A small image captioner, trained from scratch: decoder width 128.
Rows from block 11 of the image encoder, named by matrix and row number. Each number is 200 + 20 x the weight over its row's rms, rounded and kept within 0 to 999. All counts start at 0. After the name is the row's rms in percent of the matrix's.
# conv: 3x3 conv (encoder.blocks.11.conv.weight, 288x288x3x3), inputs 0-13, a 3x3 kernel for each
conv.62,099,200,200,200,200,200,200,200,200,200,164,170,182,200,200,200,200,200,200,200,200,200,223,222,200,200,200,200,200,200,180,200,200,182,200,223,200,181,176,165,200,200,200,200,200,200,200,200,137,200,173,164,200,200,200,250,236,248,147,154,147,162,200,200,167,200,200,200,200,200,200,200,200,200,200,164,200,200,200,275,200,200,200,200,200,200,200,200,200,180,174,200,200,200,200,200,200,200,200,200,200,200,200,200,200,200,200,180,200,200,200,200,200,200,200,152,144,147,200,200,175,238,200,200,200,200,200
conv.63,087,177,166,140,200,200,163,200,200,200,159,152,169,165,200,200,200,200,200,175,200,200,200,200,200,200,200,200,200,200,200,221,200,200,200,200,200,200,200,200,166,200,174,139,170,156,200,200,200,200,200,200,200,200,200,200,200,233,200,200,200,200,200,200,200,240,240,177,183,166,144,182,174,200,200,121,200,200,134,200,200,174,200,200,228,168,180,200,175,200,200,200,200,200,200,200,200,168,152,138,200,200,200,222,236,224,200,200,200,200,200,200,200,200,261,169,200,200,175,180,149,200,200,171,181,200,157
conv.64,098,200,176,200,166,175,200,200,200,200,235,200,200,200,200,200,200,200,200,200,200,200,200,225,179,200,200,176,200,200,200,200,200,200,200,200,200,200,200,200,200,200,200,218,200,220,200,200,200,200,200,200,200,200,200,151,155,172,200,200,166,200,200,200,200,200,200,234,200,200,227,200,200,161,139,200,200,155,200,200,154,200,214,200,200,232,200,200,226,200,173,200,200,236,200,200,200,200,200,248,200,200,200,190,179,187,200,200,200,176,200,200,193,184,200,200,200,200,200,200,200,217,200,200,200,200,200
conv.65,109,153,168,163,168,180,167,200,200,200,200,200,200,200,200,200,200,200,200,200,200,200,241,240,200,234,240,200,200,200,160,200,200,167,227,200,172,189,200,179,200,180,180,187,183,174,200,200,185,200,200,200,200,200,200,152,200,200,200,200,226,200,200,200,200,200,200,200,200,200,200,200,200,129,145,160,159,200,200,166,200,200,251,231,200,243,231,200,221,200,200,180,173,200,200,200,200,200,172,163,200,200,200,200,200,200,163,200,200,215,232,254,200,200,253,172,200,200,169,170,163,200,200,200,200,200,200
conv.66,099,200,200,186,200,173,179,200,200,185,159,176,200,177,200,200,164,200,200,200,200,165,200,200,185,200,200,175,200,169,200,200,173,200,200,200,200,172,200,200,200,200,200,200,200,200,200,200,183,200,200,200,200,200,200,233,200,226,200,200,200,200,200,200,200,200,174,200,200,200,200,200,200,200,225,227,200,200,200,200,200,200,200,162,200,162,161,200,171,200,200,154,200,170,200,200,200,200,200,200,200,226,211,200,247,227,200,231,200,200,200,200,200,200,200,178,200,173,200,188,200,200,200,184,200,200,200
conv.67,104,219,200,200,200,175,200,210,173,200,200,200,200,229,200,200,251,200,229,242,200,200,240,200,148,244,171,143,176,169,200,200,170,200,200,171,200,200,200,200,200,200,200,200,157,173,200,175,180,200,186,173,200,200,200,170,172,184,200,200,200,214,216,222,200,200,200,200,200,200,226,227,227,223,200,200,236,200,200,238,200,200,161,200,200,200,200,227,218,270,282,200,200,200,200,139,136,224,200,200,200,200,200,180,200,200,190,200,200,200,200,216,200,200,231,200,200,200,200,200,227,173,200,200,200,200,200
conv.68,107,200,200,200,200,200,200,200,200,200,181,200,177,200,200,174,200,200,200,200,224,200,225,242,200,200,217,200,200,200,200,200,200,200,200,200,200,187,200,161,176,188,163,184,200,174,200,200,200,200,200,200,200,200,200,200,188,200,200,228,234,200,216,229,200,200,200,200,200,200,200,200,200,193,164,157,200,200,200,200,200,200,200,200,200,200,200,200,200,200,200,200,200,200,200,200,200,200,200,200,155,159,168,177,200,200,178,170,200,200,200,237,200,200,234,213,200,200,175,200,200,200,200,200,200,200,200
conv.69,088,200,200,200,200,200,200,200,200,200,200,200,200,200,200,200,200,238,200,200,200,200,200,200,200,200,200,200,200,200,200,200,200,200,200,245,200,200,200,200,200,200,200,200,200,237,164,161,200,174,200,200,200,200,200,173,159,148,200,200,200,200,200,200,200,200,167,200,200,200,200,236,200,200,200,200,200,200,168,200,200,200,200,162,200,166,156,165,200,200,200,200,200,200,200,200,200,200,200,200,200,200,200,200,200,200,241,200,200,200,158,155,200,149,134,249,200,200,217,232,200,200,200,200,200,200,200
conv.70,099,200,244,200,200,247,164,200,251,200,170,200,200,172,216,200,182,250,200,200,272,200,200,279,200,200,260,200,200,200,155,200,200,161,200,200,200,168,200,200,200,200,200,200,200,200,221,200,200,215,200,200,210,200,200,200,200,200,200,200,200,158,200,200,200,200,200,200,200,235,200,228,230,182,233,200,200,230,200,200,234,200,200,200,200,231,200,200,200,200,200,200,228,200,155,238,200,200,272,200,200,200,200,200,226,238,200,243,260,200,200,200,200,232,235,177,200,200,200,200,170,200,200,179,235,218,200
conv.71,109,154,161,147,200,200,173,177,200,173,200,200,200,169,200,200,200,200,200,147,157,200,155,200,228,144,147,204,200,200,200,200,168,141,200,165,153,200,200,200,200,200,200,158,174,186,200,200,166,200,200,145,200,200,161,200,200,200,200,222,218,200,200,200,183,200,169,200,200,169,166,168,180,200,200,159,200,200,164,200,200,174,200,200,200,200,200,200,200,200,200,200,200,200,200,200,200,200,200,200,200,200,200,200,200,200,200,200,200,143,157,158,200,200,181,200,200,151,183,200,175,200,200,169,188,200,159
conv.72,089,200,200,200,235,200,200,200,200,200,200,224,241,200,200,200,200,182,200,200,134,200,200,133,200,176,138,200,200,200,176,225,200,200,200,200,200,200,200,200,200,200,200,200,200,200,200,200,175,200,200,182,200,224,200,200,200,200,200,227,200,200,200,200,200,200,200,200,200,200,200,200,200,200,200,191,228,200,200,200,200,179,200,200,200,200,200,200,200,200,200,200,200,200,200,200,200,200,200,200,200,200,200,200,172,178,200,163,150,200,200,200,200,189,152,214,200,200,200,200,200,200,200,178,200,200,200
conv.73,100,200,200,200,200,200,200,200,200,178,200,200,200,200,200,200,148,200,200,222,200,164,212,200,156,200,200,122,200,200,227,200,200,248,200,241,270,200,200,200,200,200,200,244,233,239,200,200,200,200,200,231,200,200,229,200,200,200,200,200,200,200,200,200,200,182,167,200,200,200,235,233,248,200,200,200,200,200,200,200,165,173,234,200,200,200,200,175,200,180,175,200,200,200,160,200,188,200,220,227,159,163,200,163,200,200,200,200,200,200,200,241,149,162,164,200,200,200,200,200,200,200,200,200,200,200,200
conv.74,090,200,200,200,240,200,200,200,200,200,200,200,200,200,200,200,200,200,200,200,200,167,200,200,163,200,200,200,200,200,200,238,200,200,230,200,200,200,200,200,163,200,200,146,172,156,200,200,200,200,200,200,200,200,200,200,200,200,200,200,200,200,200,200,225,229,241,200,200,200,150,153,166,200,200,200,200,200,200,190,182,200,200,200,200,134,136,150,136,154,200,243,236,200,242,237,238,175,157,151,200,233,256,200,219,241,200,200,200,167,200,200,200,200,200,200,200,200,200,200,200,200,200,200,200,185,200
conv.75,083,200,200,200,216,200,200,231,200,200,224,231,200,240,200,200,257,246,200,247,200,200,236,163,200,241,152,200,200,174,158,200,178,200,200,168,169,200,200,200,200,200,200,200,200,200,200,191,200,200,200,200,200,200,200,200,200,179,200,200,200,172,200,166,200,200,200,200,200,200,200,200,152,243,200,200,200,200,200,200,200,200,131,200,200,124,200,200,200,200,200,200,147,200,200,200,200,216,200,219,231,200,250,200,200,200,200,200,200,200,200,200,200,200,200,260,200,200,244,200,200,200,200,200,200,200,200
conv.76,107,225,200,200,232,200,200,269,233,238,147,200,200,150,200,200,200,200,200,200,200,200,240,200,200,243,200,200,200,200,200,232,200,200,234,200,200,200,200,200,200,200,200,200,200,200,228,200,200,226,229,200,237,232,233,200,200,200,200,200,200,200,200,214,230,232,225,200,238,232,200,200,200,200,200,200,200,200,200,200,200,200,200,200,200,172,175,200,181,181,200,245,226,228,200,200,200,219,200,200,200,238,200,200,233,236,237,247,254,200,230,223,180,200,200,200,217,213,200,200,200,218,200,207,255,221,225
conv.77,101,200,200,200,200,200,226,200,200,200,178,200,200,164,200,200,169,200,200,200,200,200,200,200,242,200,170,200,200,200,161,200,200,200,200,200,200,200,200,182,200,200,200,200,224,200,161,149,141,200,200,200,200,200,200,200,200,200,200,200,200,162,145,141,200,200,200,200,186,200,200,200,200,200,200,241,200,200,200,200,233,239,239,252,200,200,200,200,200,200,200,200,200,200,182,178,200,200,200,200,173,200,200,200,200,200,200,200,200,131,137,133,200,200,200,148,154,120,200,223,223,200,200,200,200,200,200
conv.78,111,174,174,174,164,168,173,171,187,200,200,200,200,200,200,200,200,200,200,200,200,200,220,200,200,200,200,200,200,200,200,200,200,200,200,200,200,200,200,200,200,200,200,200,200,200,200,200,200,200,200,200,200,200,226,200,200,200,200,200,200,184,200,200,200,200,200,200,200,200,218,200,200,200,200,167,200,168,148,161,151,150,248,261,251,200,264,255,200,200,200,200,200,200,200,200,200,200,200,200,200,220,200,200,200,200,200,200,200,200,200,230,200,234,240,200,233,240,181,167,174,179,167,181,193,178,200
conv.79,105,200,200,164,200,200,200,234,200,200,200,200,200,200,200,200,200,245,246,200,200,200,200,200,200,200,200,181,200,200,200,200,200,200,200,200,200,200,200,200,200,200,200,200,200,200,200,200,200,200,200,207,215,200,214,131,144,145,200,200,200,200,200,200,200,200,200,200,243,200,200,200,200,200,147,200,200,200,200,200,165,200,200,200,233,200,200,229,200,200,237,200,200,200,244,233,200,218,200,200,200,200,200,200,215,221,200,200,253,200,200,200,169,180,183,200,200,200,200,200,200,200,186,200,200,200,200
conv.80,102,200,200,163,200,200,200,164,176,175,200,200,200,200,157,155,162,139,200,200,200,200,200,200,200,200,200,200,200,175,200,200,167,181,165,145,168,200,200,200,200,200,200,200,200,200,200,200,179,200,200,200,167,157,151,200,200,200,200,200,200,200,200,200,226,230,241,200,176,172,200,200,200,200,200,200,200,173,200,200,200,200,200,200,200,200,200,181,161,166,170,200,200,200,200,200,200,175,164,200,200,200,200,171,168,200,137,136,159,157,160,200,200,200,238,188,179,176,200,200,200,200,200,200,169,172,160
conv.81,094,200,200,200,200,200,200,200,200,200,200,200,200,166,171,181,200,161,159,200,174,160,200,200,143,224,200,200,200,200,200,200,200,177,200,200,162,226,231,249,200,200,200,171,166,167,236,239,238,231,225,200,200,200,179,200,175,154,200,200,200,200,200,200,200,200,200,200,200,200,200,178,200,200,200,227,200,200,233,178,200,200,200,200,200,200,133,134,143,129,127,224,200,200,227,200,220,173,149,158,200,200,200,200,200,200,200,200,200,200,200,200,159,157,165,200,189,200,214,200,212,200,200,200,147,156,165
conv.82,099,200,163,200,200,200,200,200,200,200,241,200,235,200,200,200,200,200,200,200,200,166,200,148,145,200,151,142,200,151,200,200,200,200,200,200,200,200,200,200,200,200,200,200,200,200,142,155,200,200,200,200,200,200,200,129,137,137,200,200,200,200,200,200,145,160,157,200,200,200,220,215,225,200,161,200,200,187,200,200,156,178,200,244,200,200,217,200,200,228,238,200,200,200,200,151,162,223,200,200,200,200,200,200,200,200,200,241,241,200,200,200,151,148,163,200,200,213,200,200,215,200,200,229,200,200,200
conv.83,086,149,200,132,164,200,121,174,200,135,161,200,200,143,200,170,147,200,200,172,230,165,200,247,200,200,214,155,200,200,150,200,200,157,200,200,143,153,200,177,164,200,200,170,200,200,200,200,167,200,200,200,200,200,200,200,200,200,238,253,269,175,200,200,169,166,200,177,186,200,181,192,200,200,245,200,200,231,200,200,200,186,200,200,200,176,180,200,200,200,200,200,200,200,181,200,167,171,200,158,200,200,200,200,200,200,200,200,200,200,200,200,200,200,236,200,200,200,168,167,143,172,159,133,200,164,144
conv.84,104,175,176,200,151,160,160,168,183,200,200,200,200,200,200,200,200,200,200,200,200,200,229,200,200,200,200,200,200,200,200,200,200,220,200,200,200,221,200,221,231,200,228,200,200,200,200,200,200,200,200,200,200,200,200,200,200,200,200,200,200,200,200,200,224,200,200,240,200,230,216,200,200,200,200,200,200,200,200,133,151,200,200,200,200,200,200,200,200,200,200,200,200,200,200,200,200,235,200,200,200,200,200,200,200,200,200,179,200,200,200,200,200,200,200,200,200,214,166,159,160,173,166,166,175,180,176
conv.85,105,200,200,200,200,200,200,200,200,200,200,156,200,200,151,147,200,152,156,200,200,200,200,221,200,200,200,200,200,228,200,200,229,226,225,245,227,200,171,178,200,200,200,200,200,200,200,200,229,200,200,235,209,210,225,200,200,200,200,200,220,200,200,200,200,200,181,200,200,200,210,226,200,196,175,173,200,181,200,200,200,200,244,225,200,234,200,172,200,200,169,145,139,159,128,136,153,200,200,158,161,200,200,151,154,159,160,169,200,219,228,229,200,200,200,165,159,157,200,200,200,200,200,200,200,200,200
conv.86,089,200,200,200,190,200,200,200,200,200,169,171,200,161,155,168,163,176,175,200,200,200,200,200,200,200,200,200,200,200,200,234,238,200,219,225,200,200,200,222,200,200,216,200,200,200,200,200,200,200,200,227,200,216,200,200,230,200,200,200,200,200,200,200,200,200,200,200,200,200,200,200,200,200,200,200,200,200,226,200,200,200,200,200,200,200,200,200,170,174,168,200,200,200,253,200,200,200,200,200,163,163,179,164,157,161,161,165,200,200,158,168,200,200,200,200,200,200,200,200,200,200,200,200,178,174,175
conv.87,104,200,200,200,200,224,200,200,224,200,200,200,235,200,200,200,200,200,200,140,200,165,132,239,200,109,233,200,180,200,225,148,170,231,155,160,217,228,175,200,200,152,200,200,179,200,200,180,200,165,145,200,152,123,200,200,200,200,200,200,200,200,148,149,200,200,182,200,160,155,200,200,200,200,200,200,227,185,200,251,200,200,237,200,136,200,200,136,200,200,143,200,200,176,200,200,200,200,200,244,200,200,200,224,200,200,200,181,200,200,200,158,229,200,214,200,178,150,231,233,200,224,200,200,230,200,200
conv.88,095,200,200,174,200,200,155,168,200,151,200,251,200,200,200,181,200,200,169,200,208,200,200,256,241,200,226,200,200,200,200,161,200,200,164,200,242,200,200,200,200,200,200,178,200,200,200,183,200,200,165,200,200,200,200,175,200,182,200,200,258,200,200,200,200,200,200,200,200,182,200,200,200,200,200,200,200,200,200,200,200,188,200,200,200,221,200,200,232,226,200,160,148,142,165,200,200,200,200,188,200,200,200,200,175,180,200,155,143,166,173,172,200,200,200,200,169,142,200,200,181,200,183,179,200,200,182
conv.89,088,200,200,200,200,200,200,200,200,200,186,191,166,192,192,165,200,200,200,200,200,200,200,200,200,200,200,150,200,200,200,200,200,200,200,200,200,234,232,200,200,234,236,224,240,240,200,200,200,200,200,200,200,200,176,200,200,181,200,200,200,200,200,200,200,200,200,200,200,200,200,200,200,200,200,200,200,200,200,200,200,200,200,200,200,200,171,150,200,200,200,200,200,200,200,200,245,200,200,200,182,188,189,200,200,200,200,200,200,200,200,200,200,175,200,200,179,200,200,200,200,200,200,200,200,200,200
conv.90,119,200,200,191,200,184,186,200,176,175,200,200,200,200,200,200,200,200,200,200,200,224,221,200,236,223,200,200,200,162,200,200,159,200,200,168,175,200,200,200,200,200,200,200,200,200,171,157,162,175,177,168,200,200,200,200,200,200,218,214,218,200,200,200,182,181,179,200,200,200,200,232,225,200,200,200,200,200,200,200,200,173,179,200,200,183,200,200,200,239,263,200,200,200,215,200,200,220,200,211,224,235,241,226,244,250,216,200,200,200,200,200,200,200,200,200,200,228,152,157,153,163,177,178,178,200,200
conv.91,100,200,200,200,200,176,176,200,165,172,200,200,200,200,200,152,200,200,152,200,200,200,230,200,200,239,200,200,200,200,200,200,200,200,200,200,200,200,200,200,200,200,200,200,219,200,200,200,200,200,200,172,200,176,164,150,168,169,156,158,158,180,200,200,200,200,200,200,200,200,200,200,200,200,200,200,236,200,200,200,149,161,200,200,248,157,200,200,165,200,200,200,200,200,250,200,200,235,200,200,200,200,200,200,179,200,200,200,200,200,200,200,181,172,171,200,200,200,200,200,200,200,162,200,200,147,149
conv.92,092,150,220,152,200,218,142,200,216,144,200,218,200,171,224,200,200,250,200,200,200,181,200,240,185,200,237,200,200,200,200,200,200,164,200,200,152,200,200,200,170,200,200,200,180,178,200,200,200,200,200,173,171,200,152,174,168,155,200,200,200,200,200,200,200,200,200,200,200,200,200,200,222,200,225,200,200,225,200,200,230,200,200,200,200,200,200,200,200,200,200,185,232,200,200,200,200,152,200,151,200,200,200,200,200,200,200,231,232,200,200,200,200,200,200,200,200,200,200,200,200,200,200,200,200,200,200
conv.93,092,200,232,200,200,261,200,257,268,200,151,200,200,200,234,200,200,234,200,200,228,200,200,239,200,200,222,200,200,200,146,200,200,147,200,200,171,200,200,200,177,171,200,200,200,200,200,200,200,200,200,200,200,200,179,150,163,160,200,200,200,200,200,206,200,200,200,185,181,200,200,200,200,200,200,177,200,200,200,200,200,200,200,200,200,200,200,200,200,200,175,200,203,200,200,200,200,181,200,150,200,157,200,200,200,200,200,200,200,200,200,200,200,200,200,200,200,200,200,200,200,246,237,200,200,200,200
conv.94,107,208,200,200,200,200,200,200,200,200,231,200,235,200,200,200,200,200,200,200,173,200,200,200,200,218,200,227,200,200,200,200,200,200,200,200,200,164,167,170,170,185,184,173,200,176,180,200,200,200,200,200,200,200,200,178,186,182,200,226,232,219,220,222,200,200,200,182,200,200,184,181,200,200,200,200,233,200,213,200,200,200,200,200,220,178,200,200,166,169,200,244,236,231,228,200,200,159,159,138,200,200,200,200,229,233,228,232,249,200,200,234,200,200,200,200,200,200,200,175,200,200,200,200,200,200,200
conv.95,090,244,172,200,279,200,200,269,163,200,200,200,200,200,200,200,243,238,200,200,200,180,212,200,200,200,200,200,200,200,200,200,200,230,200,189,200,200,200,164,200,200,200,200,243,200,200,200,200,200,200,200,200,200,200,174,200,200,200,200,200,200,200,200,200,200,200,200,200,172,200,227,200,200,200,200,212,161,200,227,182,200,162,177,200,140,200,200,162,200,236,200,200,164,222,200,155,245,200,200,200,200,200,200,200,200,200,200,200,173,149,170,200,200,200,200,200,244,244,236,243,200,200,200,200,200,200
conv.96,106,200,224,200,200,234,200,200,215,169,200,200,200,200,221,200,200,237,200,200,200,200,200,200,200,200,200,200,200,200,163,200,200,200,200,200,200,200,200,171,200,200,200,200,236,200,200,200,200,200,200,200,200,200,200,200,200,200,200,200,200,200,200,200,175,175,200,177,200,200,200,200,200,200,247,237,200,225,200,200,229,200,261,200,200,200,200,200,200,200,200,141,200,200,200,230,200,200,200,186,167,155,200,200,200,200,200,200,200,180,182,148,200,200,200,100,124,101,200,214,200,215,220,200,200,200,200
conv.97,096,223,200,200,227,200,200,200,200,200,200,200,200,200,200,178,265,200,200,243,229,200,252,264,257,219,219,234,200,200,200,200,200,200,200,200,200,200,200,200,200,200,200,200,200,200,200,200,200,200,200,200,200,200,200,200,200,200,200,200,200,200,200,200,233,200,200,200,200,200,200,200,200,200,200,200,200,158,200,200,200,167,200,200,200,200,200,200,226,200,159,200,200,200,200,200,200,200,200,200,200,200,200,200,200,200,200,200,200,200,200,200,200,200,230,200,158,154,248,200,200,237,200,200,219,200,200
conv.98,115,185,200,200,185,200,200,170,178,176,206,200,210,205,200,200,200,176,200,200,200,200,200,200,200,200,200,200,200,200,200,200,200,200,200,200,200,200,167,179,184,163,187,200,170,200,168,200,200,200,200,200,200,200,200,200,200,200,200,200,200,200,200,200,163,162,164,182,184,200,200,200,200,200,200,167,200,200,181,200,200,177,237,219,214,251,200,234,200,247,248,200,200,200,200,200,200,200,200,200,149,151,156,125,130,139,119,128,139,200,200,200,200,200,200,200,200,200,200,200,200,200,200,200,189,200,188
conv.99,111,200,200,200,200,200,200,200,200,200,200,200,200,169,171,200,172,165,157,147,200,161,200,226,187,200,234,200,190,200,164,184,200,164,179,200,175,200,200,200,176,168,166,154,200,200,200,200,200,200,200,200,261,248,233,200,200,200,200,200,200,200,200,200,233,229,257,200,179,200,200,200,200,200,200,200,200,228,200,200,200,178,200,241,253,200,234,233,200,200,187,200,200,200,200,200,200,163,200,200,200,200,200,169,174,200,200,200,200,200,200,214,200,200,224,200,200,200,200,200,176,200,200,200,200,200,175
conv.100,085,200,200,200,244,234,243,261,242,236,200,200,200,200,200,200,200,200,200,200,153,212,200,200,200,253,200,200,200,224,200,200,245,200,200,247,200,200,200,200,200,200,200,200,200,225,200,224,200,200,239,220,200,232,200,200,200,200,200,200,200,200,200,200,200,200,200,200,200,200,200,200,200,200,200,145,200,200,200,200,200,200,200,200,200,200,200,200,200,200,200,200,200,200,200,200,174,200,200,157,200,200,200,245,236,229,234,233,230,200,200,165,200,200,200,200,200,200,200,200,200,200,200,251,230,234,246
conv.101,091,175,246,200,200,250,200,200,239,200,200,200,200,173,200,200,170,200,200,200,274,200,200,252,200,200,231,200,158,213,200,147,236,200,155,239,200,200,144,200,200,142,200,200,173,231,200,200,200,200,200,200,200,200,200,200,200,200,200,200,200,189,200,200,200,165,200,200,165,200,200,167,200,200,200,200,200,200,200,200,200,200,226,200,200,226,200,200,223,200,200,200,238,200,200,231,200,229,249,200,200,200,200,200,200,200,200,200,200,200,200,158,200,200,152,200,200,200,200,200,237,200,200,200,200,200,200
conv.102,102,200,200,200,200,200,200,200,200,200,200,200,200,200,200,200,200,200,200,200,200,200,200,200,200,224,200,200,200,200,200,200,200,200,200,200,200,200,200,200,147,160,164,200,200,200,200,200,200,176,200,200,164,175,200,200,200,200,216,216,238,200,200,200,200,200,164,200,200,229,200,200,200,200,200,200,200,200,200,229,200,200,200,200,200,200,200,200,200,200,200,200,200,200,200,200,200,200,200,200,200,200,200,200,200,200,200,200,200,200,200,200,200,200,200,224,216,221,186,179,173,184,178,173,179,177,174
conv.103,098,183,200,188,200,200,200,200,200,200,200,200,200,200,200,200,200,219,220,167,200,146,200,200,157,200,229,200,221,200,156,200,187,155,200,200,166,200,200,200,200,200,200,177,179,147,200,200,200,200,200,200,200,174,160,200,200,200,200,200,200,200,200,200,221,200,224,200,200,200,200,200,200,200,200,146,200,200,200,159,155,164,200,200,200,200,200,200,170,171,200,231,225,216,200,200,200,138,158,151,162,166,166,200,200,221,211,200,224,160,179,200,200,200,200,200,200,200,200,200,171,200,179,200,178,174,175
conv.104,103,222,200,200,200,200,200,200,185,200,200,200,200,200,200,200,200,200,200,225,226,235,200,200,200,200,200,200,160,200,224,171,200,223,183,200,225,200,200,200,172,169,200,200,200,200,200,200,200,200,200,200,200,200,223,200,200,200,200,200,222,200,200,200,200,200,200,200,200,200,225,237,200,200,200,200,223,219,200,200,200,183,200,200,200,200,200,200,200,200,227,200,200,200,233,200,200,200,200,200,167,182,200,164,172,200,156,164,200,200,200,233,200,200,200,244,233,242,239,236,237,231,239,237,200,200,200
conv.105,117,223,200,207,227,200,200,247,244,232,200,200,200,200,200,200,174,200,200,200,200,200,247,243,200,239,235,180,200,200,200,200,200,200,200,180,200,200,200,179,200,200,200,200,200,200,210,200,229,212,200,232,200,200,235,200,211,200,165,177,170,161,200,174,244,231,226,219,210,200,200,200,200,200,200,200,200,200,200,200,200,200,200,200,200,200,212,200,222,223,200,200,200,200,219,200,200,200,200,200,223,200,200,240,247,249,216,222,239,200,200,200,200,231,217,200,200,200,224,200,200,238,220,230,262,240,249
conv.106,098,200,200,158,200,200,154,200,200,200,200,153,159,155,154,166,200,200,200,200,200,200,200,200,200,200,175,200,200,200,200,200,200,151,217,200,141,200,200,200,170,200,200,183,200,177,200,164,156,200,200,178,229,200,200,200,200,200,200,200,233,170,200,200,200,200,200,175,200,200,178,200,200,200,200,200,200,200,200,200,200,200,171,190,200,169,167,200,200,175,200,200,200,200,200,200,200,200,200,200,200,200,200,200,200,200,200,200,200,200,200,200,227,200,200,200,200,200,173,169,156,167,155,142,164,148,133
conv.107,094,200,226,200,200,200,200,200,200,200,200,200,200,200,200,200,200,200,200,200,200,200,180,219,200,200,200,200,180,200,200,200,200,200,200,200,221,240,200,200,200,200,200,200,200,200,200,200,200,200,200,200,200,200,200,178,200,200,200,200,200,200,200,214,200,200,200,200,200,200,200,200,182,200,200,200,231,200,200,230,200,168,200,200,200,200,200,200,200,200,200,200,200,200,200,200,234,200,182,200,200,200,200,154,163,200,200,190,200,171,167,200,200,181,200,200,200,200,200,200,200,211,200,200,200,200,200
conv.108,109,200,200,200,200,200,200,200,200,200,200,200,200,200,200,217,200,225,225,200,175,150,200,200,174,200,200,166,200,195,200,200,200,186,200,200,184,200,200,200,180,182,184,166,165,157,200,177,200,200,181,174,221,200,200,200,200,200,200,200,200,221,223,200,200,200,200,200,200,200,200,200,200,200,200,200,200,200,200,224,232,227,171,200,200,200,200,234,200,239,278,200,200,200,200,200,200,200,200,200,200,200,200,200,200,200,200,200,200,200,200,200,200,200,200,200,200,200,162,158,161,153,150,160,170,174,200
conv.109,114,200,200,173,200,200,175,165,174,166,144,177,186,150,200,200,148,174,200,200,234,200,200,200,200,200,200,200,200,200,200,200,200,200,200,200,230,200,200,200,200,200,200,200,200,200,200,200,217,224,220,227,219,200,234,200,200,200,200,200,200,200,200,200,200,200,200,200,200,200,200,200,200,200,200,200,200,200,223,200,200,200,200,200,200,173,200,200,200,200,165,229,200,222,221,226,200,200,200,200,200,200,200,200,200,200,200,200,200,200,200,179,155,200,200,131,154,153,200,153,163,158,149,152,144,142,148
conv.110,106,200,200,200,200,200,200,231,220,200,200,200,200,200,200,200,200,200,200,190,200,200,200,200,200,200,200,200,200,200,200,200,200,200,200,200,200,200,200,174,200,200,200,164,160,161,200,200,200,200,200,200,200,229,200,200,200,200,200,200,200,200,200,200,200,200,200,200,200,200,200,200,200,200,200,210,200,200,215,200,200,200,200,200,200,200,200,200,180,170,172,200,220,200,200,200,200,173,200,177,200,200,200,200,200,219,200,200,230,200,235,233,200,200,200,200,200,200,200,200,200,200,200,200,228,223,221
conv.111,100,173,228,200,200,230,200,167,220,167,200,217,200,200,217,200,200,240,200,159,237,170,200,243,164,200,233,200,169,200,149,200,200,184,200,200,200,200,200,200,200,200,200,191,200,178,200,200,200,200,200,200,200,200,200,200,200,200,200,200,200,200,237,249,200,200,223,182,200,200,186,200,200,178,200,200,200,200,217,189,200,200,200,200,200,228,200,200,200,200,200,200,230,200,200,210,200,145,200,154,200,166,200,200,200,225,200,200,228,214,200,200,200,226,244,200,200,200,200,200,200,200,200,200,164,167,170
conv.112,112,200,200,200,200,200,200,200,222,200,150,200,200,146,200,200,152,200,200,235,244,180,253,267,200,236,252,200,200,200,151,200,200,162,200,200,176,200,200,200,200,200,200,200,200,200,200,200,170,200,200,182,200,200,200,200,200,200,200,200,200,200,200,200,200,200,200,200,200,200,200,200,200,170,200,200,184,200,200,193,200,200,205,200,200,200,200,200,200,200,200,200,200,200,200,200,200,200,200,200,200,200,200,200,200,214,200,200,225,200,223,247,200,200,241,153,200,217,200,200,200,200,200,200,227,200,200
conv.113,100,200,200,223,200,200,200,200,200,200,200,200,200,200,200,200,230,200,229,200,200,200,225,200,200,225,200,200,200,200,200,200,200,200,200,200,168,221,200,200,200,200,200,200,162,140,200,200,200,200,200,200,200,200,200,180,200,200,160,166,168,200,200,200,233,200,200,200,200,200,169,151,143,200,200,200,200,200,200,200,200,200,200,200,200,154,162,147,164,200,200,232,200,200,214,200,200,200,132,140,200,200,200,200,200,200,200,200,236,181,200,200,200,200,250,200,200,200,200,200,200,164,200,200,152,177,200
conv.114,086,224,200,200,256,200,200,255,200,200,200,200,200,200,200,200,223,229,200,200,200,200,200,200,200,200,200,200,200,200,200,167,200,200,200,200,200,159,200,200,157,200,200,149,200,200,200,200,200,200,200,200,200,200,233,200,200,200,200,200,200,200,200,200,200,200,200,165,200,200,147,200,200,215,200,200,227,200,200,240,200,226,149,200,200,142,163,200,157,200,200,200,200,146,200,200,200,223,200,200,224,200,200,200,200,200,200,200,200,200,200,200,200,200,200,200,200,200,257,238,247,234,200,200,219,200,200
conv.115,097,164,200,200,200,212,200,200,231,200,200,201,230,200,200,200,200,200,241,167,200,200,156,200,200,157,200,200,176,200,200,173,200,200,201,200,262,200,200,223,200,200,200,200,200,200,200,200,200,200,200,200,200,219,200,172,149,134,228,200,200,200,200,200,200,200,200,200,200,200,200,200,200,200,200,160,200,200,200,200,200,200,200,156,200,200,200,200,200,200,200,200,200,200,200,200,200,200,226,200,200,218,200,200,234,237,262,261,200,200,200,200,200,166,134,234,218,200,200,200,200,200,200,200,200,200,200
conv.116,112,200,200,200,200,216,200,200,219,200,200,200,200,200,200,200,200,206,200,200,200,183,200,231,200,200,236,200,200,200,200,200,227,227,200,225,225,200,200,200,200,200,200,200,162,170,200,200,200,200,200,200,200,200,216,200,214,222,226,231,239,243,245,249,200,200,200,200,200,200,200,194,190,200,200,200,200,200,200,200,200,200,200,200,200,200,222,232,224,226,236,200,220,200,175,200,200,152,200,168,143,129,143,200,200,200,200,200,200,200,200,200,200,200,223,200,200,200,200,200,200,200,200,200,200,200,200
conv.117,097,200,200,200,200,200,168,200,200,200,200,212,200,169,200,200,200,200,200,200,200,200,200,200,200,200,200,183,200,200,200,200,200,200,200,200,236,200,250,200,200,200,200,200,225,225,200,182,200,200,200,200,200,200,200,200,200,251,200,221,234,200,200,200,200,200,200,200,200,200,200,200,200,225,200,200,209,200,145,200,200,200,200,200,220,200,200,234,145,145,200,200,200,200,140,200,146,200,200,200,200,200,200,200,225,200,200,200,200,200,200,200,200,200,200,200,200,200,200,200,200,200,182,184,200,200,200